Rows from block 5 of the encoder of a small masked image model, named by matrix and row number. Rows with one number belong to one neuron. Each number is 128 + 32 x the weight over its row's rms, rounded and kept within 0 to 255. All counts start at 0. After the name is the row's rms in percent of the matrix's.
After each neuron's rows are labels from the 100 images, of 14848, where the neuron reaches its largest size: "strongest on" is what is common among them. Only what is clearly more common there than usual is listed. The data: photos of plants, animals and fungi (iNaturalist). In brackets: how many of the 100, against the usual share in percent.
# gate: MLP gate (encoder.blocks.5.mlp.gate.weight, 512x192), inputs 144-191
# fc1: MLP up (encoder.blocks.5.mlp.fc1.weight, 512x192), inputs 144-191
# fc2: MLP down (encoder.blocks.5.mlp.fc2.weight, 192x512, transposed), outputs 144-191

gate.335 103 [ 24 151 176 117 108  93  89  89  96 119 131 120  93 131 123 172 177 134 128 121 123 132 109 101  97 109 151 143 162 124 126 133 177 144 131 144 159 118 147 138 114 124 127 175 110 141 103 179]
fc1.335 103 [119 108 122  76 128 137 118 159 162 196 171 158 192 102 156 113 127 132 162 149 166 136 176 160 139 139 169 152 149 149 153 185 135 121 133 176 130 164 185 136 145 130 149 152 195 165 181 166]
fc2.335 093 [ 33 161 113 170 125 125 139 123 129 134  67 152  65 150  68 132 122  76 159 106 126 130 142 128  96 205  91 132 145 147 117 117 132 145 136 137 131 116  96 150 125 146 108 157  73 124  68 122]
strongest on: order Passeriformes (63 vs 25)

gate.142 101 [166 155 147 133 136 148 161 149 166 132 174 158 168 164  81  94 133 189 101 141 135 127  87 177 153 139  75 133 161 144 120 145 153  95 147 160 116 152 150 153 147 144 181 242 147 177 111 157]
fc1.142 102 [144 131 102  86  61 122  98 103 115 144 105  79  99 111  96  86 145 175 151  89 136 149 130 122  74 151  85 125 132 123 103 164 113  92 173 164  73 112 112  75  71 143 101  19  91 143  79 139]
fc2.142 106 [111 125 146 148  91 125 176 106  92 159  94 124 105  91 152 141 119 172 118 134 108 129  54  70  77 116  82 120 153  98 146 179 106 197 112 181 109 120 127 109 124 170 138   0 115 137  70 188]
strongest on: class Insecta (66 vs 29.2); phylum Arthropoda (66 vs 30.8); order Lepidoptera (43 vs 13.7)

gate.103 096 [150  70  94 153 134 131 128 113 117  86 115 140 117 144 126  81 104  79 103  76  89 113 141 130  86 136 136 100 107 122 105 162 134 140  87  89 149 124 138 109  95 122 139 124 121  97 101 101]
fc1.103 094 [128 154  69 149 127 138 143 174  93 145 132 112 135 146 164 117 121 141 191 137 118 105 105 125 147 152 202 117 112  87 125 104 127 107 175  95  84 162  96 149 130 149  94 196  90 124 129 118]
fc2.103 099 [121 158 108 162 105 158 176 104  66  89 148 128 146 101 160 122 102 194 129 109 169 137 189 214 141 128 132 109 143 175 148  76 109 134 154 174 159 150 152 133 108  64 166 217 104 113 169 116]
strongest on: kingdom Plantae (45 vs 7.3); phylum Tracheophyta (45 vs 7.3); class Magnoliopsida (41 vs 5.5)

gate.87 100 [146  99 160 150 114 140 113 152 157 101 120 133 117 127 104 133  67 138 126 110 186 109  96 208 127 149 164 114 113 101 144  73 144 157  88  99 176 104 163 115 146 165 127  86  89  87 157  51]
fc1.87 100 [164 177 107 163 114  92 202 151 101 185 136 130 163 114 111 197  99 129 156  93  94 174 184 104 134  72 125 115  91 163 133 201 123 170 170 122 167 168 167 110 130 107  92 106 107 200 154 163]
fc2.87 100 [164 120 107 149 153 132  81  83 147  90 204 117 147 106 135 147 195 200 116 126 113  63  85  83 129 151 121 195 199 100 109 100 168 116 148 147  86 111 105  93 162 169 121 218 203 137 146 124]
strongest on: class Insecta (75 vs 29.2); phylum Arthropoda (75 vs 30.8); order Lepidoptera (63 vs 13.7)

gate.160 089 [144  90 104 110  91  86 135 176 115  78  92  72  64 149 126 148 109  45 102 110 173 195 208 147 144 186 138 124 111 150 148 170 128  97 107 126 107 145 116  89 152 120 134 118  90  88 109 135]
fc1.160 101 [105 132 148 161 141  93  67 141 170 145  52 131 128 163 114 116 102 116  79 102 103 142 180 157 130 143 108 132 137 110 136 127 119 128 103 158 148 149 171  81 141 149  82  68 131 112 175 127]
fc2.160 095 [118 131  94 106 170 129 145  52 108 168  95 114 130 136 128 134 146 155  90  97  73 101 103  89 128 170 136 103 122 127 119 209 131 119  97 120 107  95 100 143 142 107  45  60  69 127 174 124]
strongest on: phylum Tracheophyta (33 vs 7.3); kingdom Plantae (33 vs 7.3)

gate.241 104 [151  41 114  91 150 116  95 122 136  96 165 112  98  94 159 103 110  99 146 137 109 108  66 112 166 146 141 107 124 118  70 119 142 142 108 126  94 108  65  78 146  80  95 131 108 145 128  98]
fc1.241 098 [105 151 144 152 118 148 104 140 220 125  96 134 148 180 111 130 171 100 135 170 109 117 149  89 154 148 107 126  83 156 148 194 159 136 105 120 114 135 183 210 171 120 166 135  99 156 127 157]
fc2.241 095 [ 99 135 151 150  91 131 211 102 162  97 144 120 129 111 139 152 104 132 126 145  75 107  72  94  60 129 112 106 114 114 143 140  81 154 132 121 134 104 122 210 144 105 179 231  89  85 124 168]
strongest on: order Lepidoptera (37 vs 13.7)

gate.177 094 [147 125 168  75  94 148 101 186 138 101 119 140  88 145 106 111  68 131 119 153 147  97 216 119 156 136  86 162 163 124  94 128 132  96 168 118 104 128 150 124 115 108  58 130 142 104  83 156]
fc1.177 097 [134 100 200 159 122  60 109 138 117 123  90 164 144 177 162 168 189 122 152 129  68 183 193 103 178 113 182 111 120 147 145 101 161  91 143 126 110 198 101 105 117 106  81  21 154 123 124 133]
fc2.177 105 [134 103 114 194 110 152 179  75  78  94 160 131 138 100 156 145 152 182 164  85 151 135 108  61 146 125  92  71  57  78 179 152 123  95 117 161 142 126 108  72 114 147  79  70 100 115 156 128]
strongest on: phylum Arthropoda (76 vs 30.8); class Insecta (71 vs 29.2); order Coleoptera (27 vs 3.2)

gate.271 100 [152 125 177 166 141 158 150 137 124 144 188 173 151 121 105 175 166 109  86 150 125 128 167 182 157 150 171 187 137 133 128 138 164 183 161 111 131 139 129 152 180 106 146 188 179 185 170 205]
fc1.271 089 [153 140 138 100 147 116 113  75  82 143 133  92  89  78 122  93  84  79  91 106 134 110 109 105 103 110  76 142  67  75  90 129 124 119 137 102  88 138 122 102 184 121 125  30 187 158 107 147]
fc2.271 115 [110 145 163  93 192 115  81 124 112 181 113 113 121 115 170  45 101 173 134  97 146 149 148  84 114  68  82 100 130 135 102 139 122 110 140  99 161 102 158 111 128 112 125  31 138 136 122 149]
strongest on: phylum Chordata (95 vs 60.9); class Aves (94 vs 55.1); order Passeriformes (64 vs 25)

gate.505 090 [159 126  93 188  77 121  89 177 152 146 144 125  73  12 102  97 109 152 163 124 136  55 119 112 136 138 119 148 159 131 160 176 101 105 157 136 130 100 186 145 148 156 161 154 113 164 158 119]
fc1.505 089 [143 106 210 154  91 141 122 100 126  67 128 144 121  73 146 149 136 126  88 231 100 108 115 110 117 111 152 126 101 101 103 166 102 164 132 160 125 140 129 138 131 133 184  47 159 111 112 165]
fc2.505 095 [120 106 118 154 142 120 110 117 107 142 154 120 148 143 146 106  99 166 194 136 133 189 111 169  99 164 116 169 109 150 149  64 133  90  97  72 178 144 139 117  88 132 121 103  74 102 150 137]
strongest on: phylum Chordata (93 vs 60.9); class Aves (90 vs 55.1); order Passeriformes (55 vs 25)

gate.182 096 [125 132 148 154 110  55 174 151 101  93 155  86 130 113 149 176 153  83  85  92 158 166 145 191 156 144 116  89 118 164 153 191 114 158  97 160 149  92 140 145 123 146 132 129  83  98 143 160]
fc1.182 093 [126  84 201 164 188 197 144 174  87 102  90 164 178 115 138 126 158 109  87 127 157 153  89  54 124 130 117 154 137 129 137 108 123 111  86 114 133 150 151 131 162 107 131  68  86  95  64 152]
fc2.182 090 [120 113 146 146 110 138 129 146 145  84 141 152  98 134 123 115  95 148  84 121 110 112 165 149 152 140 135 162  68 102  87 112  87 114 131 186 129 165 167  79 100 139 135 111 124  74 150 139]
strongest on: phylum Tracheophyta (25 vs 7.3); kingdom Plantae (25 vs 7.3)

gate.143 105 [119  94  91 101  56  96  75  80  35  91 109  99 125 114 110  78 136 156 155 159 124 115 133 123 118 123  87 141 107  98 133  77 113  96 119  96  81 113 140 120  80 104  90 113 108  93 123 140]
fc1.143 107 [140 133 145 115 126 113 132 135 179 143  86 193 135 126 159 128 140 116  93 139 112 136 105 110  83 117 145 143 185 146  78  77 120 150 119  68 144 158 158 116 187 160 112  47 132 103  91 104]
fc2.143 096 [149 150 119 105 167  81 160 129 181 123 163  36  72 132  86 180 179  89 119 111 101 154 177 148 195 137 173  86 110 112 120 131 124 134  74 153 140 130  89 138 122 130 122 198 133 152 198 108]
strongest on: class Mammalia (25 vs 3.4)

gate.250 105 [ 95 141 133 138 131 135 164 159 144 136  98 153 130 123 143 170 124 141 128 176 138 111  77 117 125 201 146  85 218  88 121 131  83 183  90  93 108 106 167 116 150 196 109 150  96 136 105 114]
fc1.250 105 [ 81 140 179 155 100 125 173 105 124 121 128 175 142 165 145 192 143 112 177 188 120 111 134 128 124  86 148 140 146 156 110 148 142 123 118 132 108 134 102 103 109 148  75 196 183 127 129  79]
fc2.250 098 [145 164 105 160 132 135 140 101 145 107 160 126 193 170 123 161 135 159  96 104 132  88  85 123 152 136 219 117 139 147 147 135 158 132 150 148 138 125  84  84 120 146 189 127 149 109 138 150]
strongest on: order Anseriformes (33 vs 5.5); family: Anatidae (33 vs 5.5)

gate.425 105 [110 129 113 126  62 163 127 183 131 156 153  54  88  75 129 159  59 113 111  98 156  79 113 171 135 166 153 123 142 150 147 128  88  55 172  99 157 127 116  37  96 179 152 135 141 125 147 131]
fc1.425 109 [156 106 168 113 137 141 168 136  63  79 104  78 100  81 150 105  97 159 120 148 128 125 110  86 111  97 189 122 109  96 142 108 127 116  66 156 165 207 107 108 133 123 137 152 118 163 162 169]
fc2.425 102 [ 66 126 125 157 131 190 141  79 135 125 154 104 144  94  77  76 119 147  97 160 124 116 141  97 145  71 180 155  77 123  99 141 122 104  91 172 134  95 150 123 159 118 120 144 145 148 103 153]
strongest on: order Piciformes (25 vs 1.8); family: Picidae (25 vs 1.8)

gate.181 098 [132 197 208 153 126  81  87  77 123  75 111 115 140 112 110 106 122 108 158 110 136 109 108 121  80 157 141 137 107  98 132  81 128  54  70 144 162 138  55  97 101 116 122 122  97 122 139 109]
fc1.181 105 [ 98 118 119 168 148 132 108 138 117 150 109  81  63 169 172  75 156 139 165 137 140 171 145 119  93 199 134 130  87 150 106 180 123 149  76 130 125  69  97 164 115 104 134 124 109 122 124 127]
fc2.181 088 [127 169 121  94 107 180 131 109 124 126  87 103 155 115  91 146 151 135 138 154  93  76 171  79 104 135  80 138 152 131 112  95 174 133  54 156 122 145 177 197  86 163  84  90 122 113 142  97]
strongest on: phylum Arthropoda (77 vs 30.8); class Insecta (75 vs 29.2); order Lepidoptera (59 vs 13.7)

gate.365 088 [140 157  98 107 135 116  80 183 126  77 171 109  77  94  99 113 123  64 134 111 180 161 114  69  83 100 141 104  96  96 127 118 104 149 144 131 120 134 122  97 131 123 158 123 131 143 148 144]
fc1.365 099 [125 159 149 135 126 203  90 106 101 120 144 100 151 137 125 162 111 130 125 151 163 116 131 162 179 178  73 178 166  85 204 168 168 154  92  96 126 131  92 134 175 107 113 166  51 149  86 185]
fc2.365 104 [116 121 169 154  91 113 137  93 118 154  97 181 111 172 134 103 130 126  79 118 163 157  83 151 149 164  91 149 174  60 168 158 114 116 166 185 101 154 176 115 153 121  98 189  87 133 142 224]
strongest on: order Passeriformes (55 vs 25)

gate.90 093 [123  93 168  99 139 136 184  55 158 118 167 132 111 126 151 148 147 119 111 142 161 180 177 120 185 148 159 215 199 128 163 101 151 131 155 133 111 114 165  77 147 121 119 171 113 190 149 143]
fc1.90 099 [139 106 186 136 116 141  48 217 154 117 159  81 132 144 142 143 111 115 154 144 151  75 114 154  91 130 173 127 100 138  78 134 123 134 150 108 177 153 133 198 190 138 115 172 179 150 153 137]
fc2.90 105 [121 124 155  88  98 144  75 188 111 111 117 156 129 125 195 126 149 127 178  69 156 141 150 116  88  93 143 158 123 162 146  96  84 174 108 129 194 108 165 197 133  62 126 158  63 183  85 165]
strongest on: order Charadriiformes (28 vs 7.6); kingdom Plantae (27 vs 7.3); phylum Tracheophyta (27 vs 7.3)

gate.423 099 [114  95 148 122  73 144 135  90 143 123  66 122 135 150 123 161 154 121 132 104 101  89 125 125  65 128  94 127  74 123 128 182 139 107  69  54 146 104 145 101 190 101  77 125 123  72 171 124]
fc1.423 100 [146 155  69 122 127 100 155 183  97 153 139  89 143 135 106 134 105 148  70 103 125 195 109 143 150 100 155 129 165 136 198 178 206  71 135 171 132  91 173 159 153 136 176 115 167 177 144 174]
fc2.423 091 [128 179 101 133 120  98  77 145 154  80 166 113  83 110 130 123 146 154  66 129 166  77 125 108 139 122  98 194 120 105  85  97 104 157 151 160 100 129 184 172 138  86 109 198 122 141 123 120]
strongest on: phylum Tracheophyta (26 vs 7.3); kingdom Plantae (26 vs 7.3)

gate.328 096 [131 137 102 159 163 173 108 164 123 143 114  98  97 117 136 147 183 103  97 144 197 105 109 133 106 127 125 118  95  92 151 140 104 147  96  94  45 157 144  85 165 183 130 113  63  97 148 111]
fc1.328 107 [123 128  97 135 183 181 132 103 119  94 110 138 143 171 127 130 104 136 124 162 149 146 113 110 108 166 147 135  71  82 117  74 150  84  97 171 127 116  80 159 144 130 113 157 131 145  38 121]
fc2.328 096 [139 155 174 120  89  91 151  88 132 149 104 167 142  87 117 147 136 140 171  91  75 153 145 148 181 115 122 101 196 141 129 159 174 137  62 165 151 140  98 126 158  97 112  83 136 144 195 124]
strongest on: class Insecta (64 vs 29.2); phylum Arthropoda (64 vs 30.8); order Lepidoptera (63 vs 13.7)

gate.85 102 [160 130 153 188 156 153 161 105 117 123 173 153 129 177 142 140 137 164 198 141 159 107 169 185 162 135 135 103 142 154 139 146 176 135 133 198 111 155 165 108 100 181  97 217 153 166 127 153]
fc1.85 091 [143 149 167 128 171 152 133 175 181 107  90  86 147 146 129 123 133 110 133 139 112 164 137 106 119 171  72 115 173 161 107 163 112 204 143 142 160 130 149 146 133  76 142 179 173 152 161 142]
fc2.85 093 [ 95 111 151 103 171 141 123 117 220  92 164 134 113 159 151 186 129 101 154 162 170 184 148 108 105 124 188 107 166 123  99 109 159 140 161 146 133  94 196 174  98 159  87 138 137 230 124 114]
strongest on: order Coleoptera (26 vs 3.2)

gate.191 129 [140 158 134 124 189 141 174 157 134 126 155 156 163 126 173 158 119 152 159 194 177 134 164 173 156 128 166 146 129 196 118 109 184 169 175 158 169 129 128 199 132 153 169 170 138 146 123 135]
fc1.191 127 [143 119 131 134 130 168 148 160 144 142 137 142 194 167 169 157 143 120 175 162 142 191 152 124 167 165 168 111 168 154 171 160 116 149 173 122 212 163 153 132 144 145 111 171 135 158 181 144]
fc2.191 111 [ 80 134 119  98 139 100 103 125 117  82 158 137 165 101 144 135  92  92 195 153 159 200 106  92 171 129 161 123 193 166 176  63 166 149 176 111 255  71 129 117  91 141 120  96 154 134 163 116]
strongest on: phylum Arthropoda (65 vs 30.8); class Insecta (62 vs 29.2)

gate.261 105 [119 106 129 140 138 164 149 138 174  82 112 107 138 108 114 171 161 159 163 173 132 170 153 130 137 144 164 119 154 159 136  84 155 142  66 138 189 170 130 170 154 114 123 148 126 167 173 158]
fc1.261 118 [153 140 141 124 175 153 148 185 171 173 175 161 149 152 160 142 109  87 110 122 152 122 139 185 154 147 140 135 156 129 169 169 166 181 211 140 136 165 161 105 205 163 138 220 157 142 143 177]
fc2.261 099 [180 135 133  93 175 158 116 138 178  82 137 109  99  67 183 167 112 103 137 148  88 103 117 142 112  90 160 131 176 132 104  76 155 117 157 173 153 178 116  63 251  89 127 126 158 195 200 106]
strongest on: class Insecta (60 vs 29.2); phylum Arthropoda (60 vs 30.8); order Lepidoptera (56 vs 13.7)

gate.389 090 [200 152 145 134 147 133 116 106 101 102 108 111 125 133 129 100 150  95 125  99  65 160  99 121  93 113  81 130 120  72 131 124 132  73  59 140 146 137 160 100 122 120 125  70  93  78 172 151]
fc1.389 095 [161 123  97 133 142 121 127  86 194 140 111  69 107 168 119 142 117 117 133 141 124  67 124 109 139  71  86 167 133 110 119  91 101 152 115 142 175 184  96 112  65 163 146 144 139 146 110 139]
fc2.389 096 [111 128 137 180 148 108 100  91 100 113 145 166 143 159 109 133  90 169  99 131 160 198 129 180 165  77 128 102  95 166 104  81 149 113 146 136  91  62 125 125  78  62 127  97 142 145  52 120]
strongest on: kingdom Plantae (62 vs 7.3); phylum Tracheophyta (62 vs 7.3); class Magnoliopsida (48 vs 5.5)

gate.437 099 [ 90 138 131  60 134 155 117 112 144 100 137  38 135 118 137  88 109 121 127 135 170 174 149 158  98 198 151 157 138 120 144 146 108 136 144 110  80 141  81 112 161 173  74 121 104 134 123 113]
fc1.437 093 [ 87 158  82 105 146 129 157 189 125 163 113  44  87 164  75 144 114 141 162 129 136 196 141 139  97 128  72  91 121 108 112  79 169 143 184 110 110 140  66 132  82 116 115 119 152 157 162 154]
fc2.437 088 [115 122 143 122 110  81 132 160 149 130 163 115  94 149  95 114 111 153 160 124 135 163  86 152 109  96  71 134 114 119 163 118 116  75 111 137 155 164 138 138 104 144 128  61  77 150 101 144]
strongest on: phylum Tracheophyta (27 vs 7.3); kingdom Plantae (27 vs 7.3)

gate.385 079 [142 159 137  97 118 129 111 164 139 140 116  63 117 107 138 126 136 106 123 115 122 124 154 172  89 124 119 133 134 157 131 166 128 165 127 115 133 145 154 124 136 139 179 136 149 145 118 196]
fc1.385 094 [156 120 116 184 140  67 138 144  98 143 131 166 123  90 145 148 184 138 103 138  55 131 144 107 156  85 137 139 120 129 126 134 136 163 101 145 110 138 155 127  91 115 186 150  90  95  88 147]
fc2.385 108 [137 174 126 141 201 109 105 113  84 149 130 133 160 110 116 104  89 204 168 138 140 170 201 107  90 119 131 160 153 118 154  72 147  27 101 125 158  69 108 129 122  83  99  17 140 113 117 109]
strongest on: phylum Arthropoda (65 vs 30.8); class Insecta (61 vs 29.2)

gate.231 093 [123 119  86 103 120 131 115  88 106 137 140 119 157 146 137 155 133 159 146 157 154 129 160 165 131 139 100  73  97 109 115 135 113  91 118  68  94 136 117 114 140 148 137 165 100 124  78 122]
fc1.231 103 [166 128 133 157 135 152 149 159 113 189 166 112 117  81 121 165 127  92  71 150 139 134 130  64 150 162 147 182 155 139 144 158 189 163 136 141  87 118 174 100 118 153 138 148 139 149 139 165]
fc2.231 107 [130 147 114 122 131 123 113 176 128 105 132 102 126  71 182 150 178 110 135 145 113  96 121  92 135 164 131 202 111 131 164 124 168  86 100 160  91  90 241  66 118  74 132 132  99 180 165  98]
strongest on: order Charadriiformes (27 vs 7.6)

gate.112 102 [ 65 108 155 100 145 145 123 101  88 145 115  96 140  84 117 157  85 157  89 125 106 123 142  86 191 164  92 149 138 170 104 124 125 110 151  98 157  75 153 113  78 164 116 146 163 158 158  99]
fc1.112 100 [114 126 134 129 159  83 102 125  64 125 145 152  96 137 114 141 158 144 131 162  92  90 160  66 177 158 147  86 130 155 117 106 138 161 174 115 131  80 146  95  73 151 100 139 171 176 185 119]
fc2.112 109 [ 50 142 134 143 191  55 156  84 141 123 110 100  94 132 115  84 139  53 126  88 133 110 119 122  83 152 118  94  60  60 180 137  79 107 106 136 136  74 125 105 138 159 124  20  81 169  72 126]
strongest on: order Passeriformes (60 vs 25)

gate.427 100 [138 104 141 112 114  78 126 112 149 117 105  94 139 137 228 104 230 137 114  60 154 156 120 188 171 114  93 118 137  68  92 114 104  67  98 159  91 138 144 128 113  78  90  98 166 133 154 108]
fc1.427 095 [136 161 120 129 101  75 149 155 131 162  77 140 145 158  62 159 134  93  91 100 140 158  96 125 103 110 135 109  95 130 150 125 127  81 137 108  96  99 108  89 151 181  98 103  79 155 162 142]
fc2.427 091 [131 114 113 102 106 123 107 136 177  99 151 141 162 109 119 176 110 132 127 113 123 139 156 139 137 179 122 177 130 194  36  90 109 142 122  69 141 136  91 154  93 158 156 152  97 107 136 138]
strongest on: phylum Arthropoda (74 vs 30.8); class Insecta (70 vs 29.2); order Lepidoptera (38 vs 13.7)

gate.278 094 [113 145  70 134 123 114 108 114 111  62 123 126 110  68 188 133 134 115 130  64  92 157 185 145  64 143 157 118 107 113 104  80   6 120 115 185 130 119 145  63 114 108 134  82 156 126 143 105]
fc1.278 096 [146 153 105 138  64 172 103 114 130 140  86  88 100 170 154 116 150 121 124 172 145 132 159 169 120  73  91 160 164  85 134  73 118  81 137 110 129 188 110  83 127 121 103 130  86  95 118  97]
fc2.278 103 [167 182  97 116 114 126 199 130 118 152 127 111 128  84 122 177 106  91 130 117 161 130  83 107 114 105 160 176 103 111 130  99 159 108 143 107 145 144 103 103 138  81 155 137 193  59 134 137]
strongest on: phylum Tracheophyta (26 vs 7.3); kingdom Plantae (26 vs 7.3)

gate.474 101 [110 144  97 143 153  95 178 116  92 105 134 192 121 126 186 108 113 121 166  63 150 160 185 130 119 169 150 160 178 114 168 128 145  85 141 115 155 163 155 127  89 116 118 116 135 125 104 129]
fc1.474 102 [112 161 141 109 149 123 148 150 133 125 201  89 153 205 121  58 110 125 145 104 167 105 164  93  97 143 127 129 112 173 181 163 142  91  95 186 210  77 191 151 109 144 167 161 122 166  76 126]
fc2.474 097 [171 129  58 164 133 124  91 146  88  85 186  76 140 181  75  94 127 102 154 129 161  95 146 173 128 135 100  98  79 119 131 122 147 126 167 110 144 157 174 118 143 146 175  79 189 132 143 130]
strongest on: phylum Arthropoda (67 vs 30.8); class Insecta (62 vs 29.2)

gate.430 100 [191 101 147 126 184 125 155 142  91 115 105 218 116 130 151 114 186 180 105 144  89 106 149 149 105 120 138 136 102 135 137 135 129 222 162 138 176 152 184 156 167 113  94 143 121 136 130 144]
fc1.430 095 [125 135 133 169  95 132 119 140 130 137 185  90 162 103 125 147 142 120 100  77 122 126 160 191 192 151 170 159 103 101 124 101 144 133 177 149 115 162 126 147 116 121 114 133 128 124 147 131]
fc2.430 086 [ 84 117 128 144 133 132 168  67  93 149 134 111 136 128 162 125 142 116 150 137 131 118 130 166 106 162 147 152 155 193 130 134 134 108 146 202 146 138 151  98 127 113 117 108 193 131  49 150]
strongest on: phylum Chordata (98 vs 60.9); class Aves (97 vs 55.1); order Anseriformes (32 vs 5.5); family: Anatidae (32 vs 5.5)

gate.156 103 [121 164  50 133 158 151 115 158 105 102 124  84 130 122 168 161 113 130 168 119  89 160  79 104 117  95 131 105  56 144 177 142 101 115 102 147  87 121 149 106  97 116 139 142 110  93 123 122]
fc1.156 099 [156 162 121 131 133 119 152 127 183  91 127 120 117 118 111 109 143 124 106 184  92 157  77 147 139 162 117 107  82 136 167 110 138 138  91 153  91 171 168 104 138 193 115 177 132 188  89 122]
fc2.156 114 [137 108 159 142  94 151 146 103 149 187 101 130 133 115 119 113  84 132 183 104 166 118 125 103 158  92  76 157 206 102  81 164 121 142  76  71 223  88  93 149 104  94  99  70 129 117 139 100]
strongest on: phylum Chordata (98 vs 60.9); class Aves (97 vs 55.1); order Passeriformes (60 vs 25)

gate.5 091 [ 92 166 109 152 109 154 148 167 107 128 128 127 125  89 183 113 151  90  97  78 153 117 146  42 182 122 129 135 159 191 170 146 158  88 169 130 120 118 130 104  85 120 165  99 112  99 102  89]
fc1.5 093 [128 162 108 170  74 102  41 152 146 112 144  87 168 140  73 134 161 180  85 119 156  88 135 149 144 107 110 141 168 142 145 147 140 103  48  98 194 154 115 155  60 162  95 192 132 173 180 112]
fc2.5 088 [115 170 133 116 141 138 129  98 105 158 100 171 139 106 170 114 111  64 131 134 171 152 145 122 123  74 146  71 138 138  90  99 114 157 219 122 155 134  44 126 122  75 123 168  97 125 109 161]
strongest on: class Aves (85 vs 55.1); order Passeriformes (63 vs 25)

gate.450 095 [168 133 142 169 111 140 168 112 127 136 152  95  74 135 172 139 115 105 111 137 197 121 137 159 116 153 114  96 140  94  82 188 108  95 141 136 157 142 103 106 119 142 151 151 120 148  91 126]
fc1.450 091 [139 129 134  90 119  81 111 134 180 121 107 159 127 154 136 167 176  90 150 180 107 135 107 168 182 123 120 116 103 152 178 108 158 163 175 115  83 120 194 146 157 160 154  94 128  79 114 137]
fc2.450 077 [114  90 190 124  93 120 106 130 144 144 121 150 113 116 175  90  98 141 147  66 185 193 178 137 100  93 143 142 107 145 180 121 160  73 178 134 112  62 110 170 155 122  71 158 143 136  95 122]
strongest on: class Mammalia (30 vs 3.4)

gate.311 105 [125 151 197 132 142 117 112 138 127 176 140 120 155 113 181 151 195 121 114 159 102  86 112  95 111 102 113 126 134 146 129 159 109 162 105 143 108 222 148 130 131  94 143 127 104  73 122 184]
fc1.311 061 [119  91 131 184 150  80 138 155 132 134 177 163 135 120 106 130 120 132  95  79 144  85  38 151 177 134 107 107 133 110 161 125 144 169 133 124 148 146 130 162 132 125 129 136 133 113 117 113]
fc2.311 085 [ 93  87 122 161 114 112 120 104  47 207 144  89 133 138 179 143 127 158 152 144 177 167  87  97 137 178 133  94 140 150 140 115 131 129 128 106 113 151 119 119 117  96 119 136  52 124 125 119]
strongest on: order Accipitriformes (28 vs 3.9); family: Accipitridae (25 vs 3.3)

gate.312 099 [ 80 127 160 128  59 114 127 174 113 112  93  75  89 126  78 134 107 142  99 148 138 114 116 105 119 149 149 111 140 130 103 147 151  96 122 152 141 102 104 136 113 157 113 114 114 117 159 134]
fc1.312 099 [127 107 183 111 159 184 148  89 143  96 143 103 147 163 165  95 105 139 133 119  66 109  79 153 123 124  74 155 163 125 141  90 178 127 134 175 119 126 122 197 113 162 182 125  94 174  77 137]
fc2.312 094 [ 93  85 183 142 160 133 119 102  92 107 131 127 162 117 183 179 125 111 137 160 138 126 132 138  94 124 222 139 127 157 139 164  58  72 166 117 137  89 147 108 135 119  99 125 103  87 116 206]
strongest on: order Lepidoptera (35 vs 13.7)

gate.39 105 [ 59 151 134 112 157 109 117  19 154 104 114 130 200 135 137 156 100 104 116 125 155 146 130  84 137 140 152 145 163 144 119  82 109 120 108 159 111 119  94 117 150 111  99 211  71 132 109  71]
fc1.39 111 [135 169  87 157 137 165 140 149 143 159 123 145  93 101 108 117 146 140 120 115 160  98 160 114  87  82  99  74  50 149 121  95 170 100 133 114 140 142 161 164 128 155 142 113 142 156  98 103]
fc2.39 098 [ 74 123 147 130  89  81 165 166  90  97 107 165  58 133 136  93 105 112 127 100 110 164 118  69 114 117 105 143 131 120 152 133  89 149 152 137 101 108 170 187 134 160  63 162 159 117 110 128]
strongest on: class Mammalia (25 vs 3.4)

gate.153 101 [ 99  93  83 150 131 146 111 150  55  87  52 158  93 131 146 127 154 126 145 160 115 129 108 119  96 131 111 122 148  45 110 113 106 169 132 128 148 133 116 118 112 117 113 115  83 166  93  95]
fc1.153 097 [166  85 132 136 106  90 122 103  86 120 151 111 152 123 190 138 115  82 138 104 180 139 121 206 150 116  64 134  84 111 154 120  64 156 121 103  63 128  72 114  94 126 116 178  86  92 150 138]
fc2.153 100 [174 101 154  98  98 147 114 143 129 145 101 146 143 182 164 160 165 109 159 163 193 132 136 194 134 114 157 119 108 120 120 101  89 105 131 109 149 193 157 122  87  98 103 220  87  38 154 122]
strongest on: class Insecta (62 vs 29.2); phylum Arthropoda (62 vs 30.8); order Lepidoptera (51 vs 13.7)

gate.457 104 [142 155 120 110 123 149  96 144 178 130 149  66 111  59 138 152  74  75  97 132  72  79 140  84 108 103 131 157 136 133 104 117 100 100 126 172 102 150 150 130 114 183  70 140 158 130 109 139]
fc1.457 097 [189 118 104  97 130 168 160 133  97 189 133 178 144 109  94 132 137 173 103 194 214 118 232 134 140 144 152 168 112 106 159 171 128 134 123 122 136 143  81 149 197 133 108 148 141 135 145 183]
fc2.457 096 [132 162 129 151 148 102 121 121 143 160  88 180 152 153 160 112 112 121 148  82  70 118  90 112 103  72 166 154 125 114 194  84 126 150 170 114 137 205 167  96 172 131 145 159 184 165 146 146]
strongest on: class Aves (97 vs 55.1); phylum Chordata (97 vs 60.9); order Passeriformes (73 vs 25)

gate.218 088 [118 106 137 150 115 144  95 179 152 108 172 153 219 145 161  83 104 103 137 131 140 163 202 152 139 162 196 139 104 135 176 115 172 124 206 114 205 172 182 133 127 181 107 192 131 177  95 107]
fc1.218 108 [137 109 128  88  86  94 104 115 118  98 151 140 162  58  77  65  63 187 142  73 110  98 113 101 113 133 144 120 113 118 141 143 126  77 127 112 131 124 126 100 137 141 131  74 132 104  86 118]
fc2.218 119 [161 159  74 168 133 166 140  53 125 139 179  88 132 115 122 164  97 226  60 111 139 122 127 159 129 155 125 129 128  75  95 156 131 143 111 173 122 107 130 140 145 163 141 114 187 116 176 146]
strongest on: phylum Chordata (97 vs 60.9); class Aves (95 vs 55.1); order Anseriformes (55 vs 5.5); family: Anatidae (55 vs 5.5)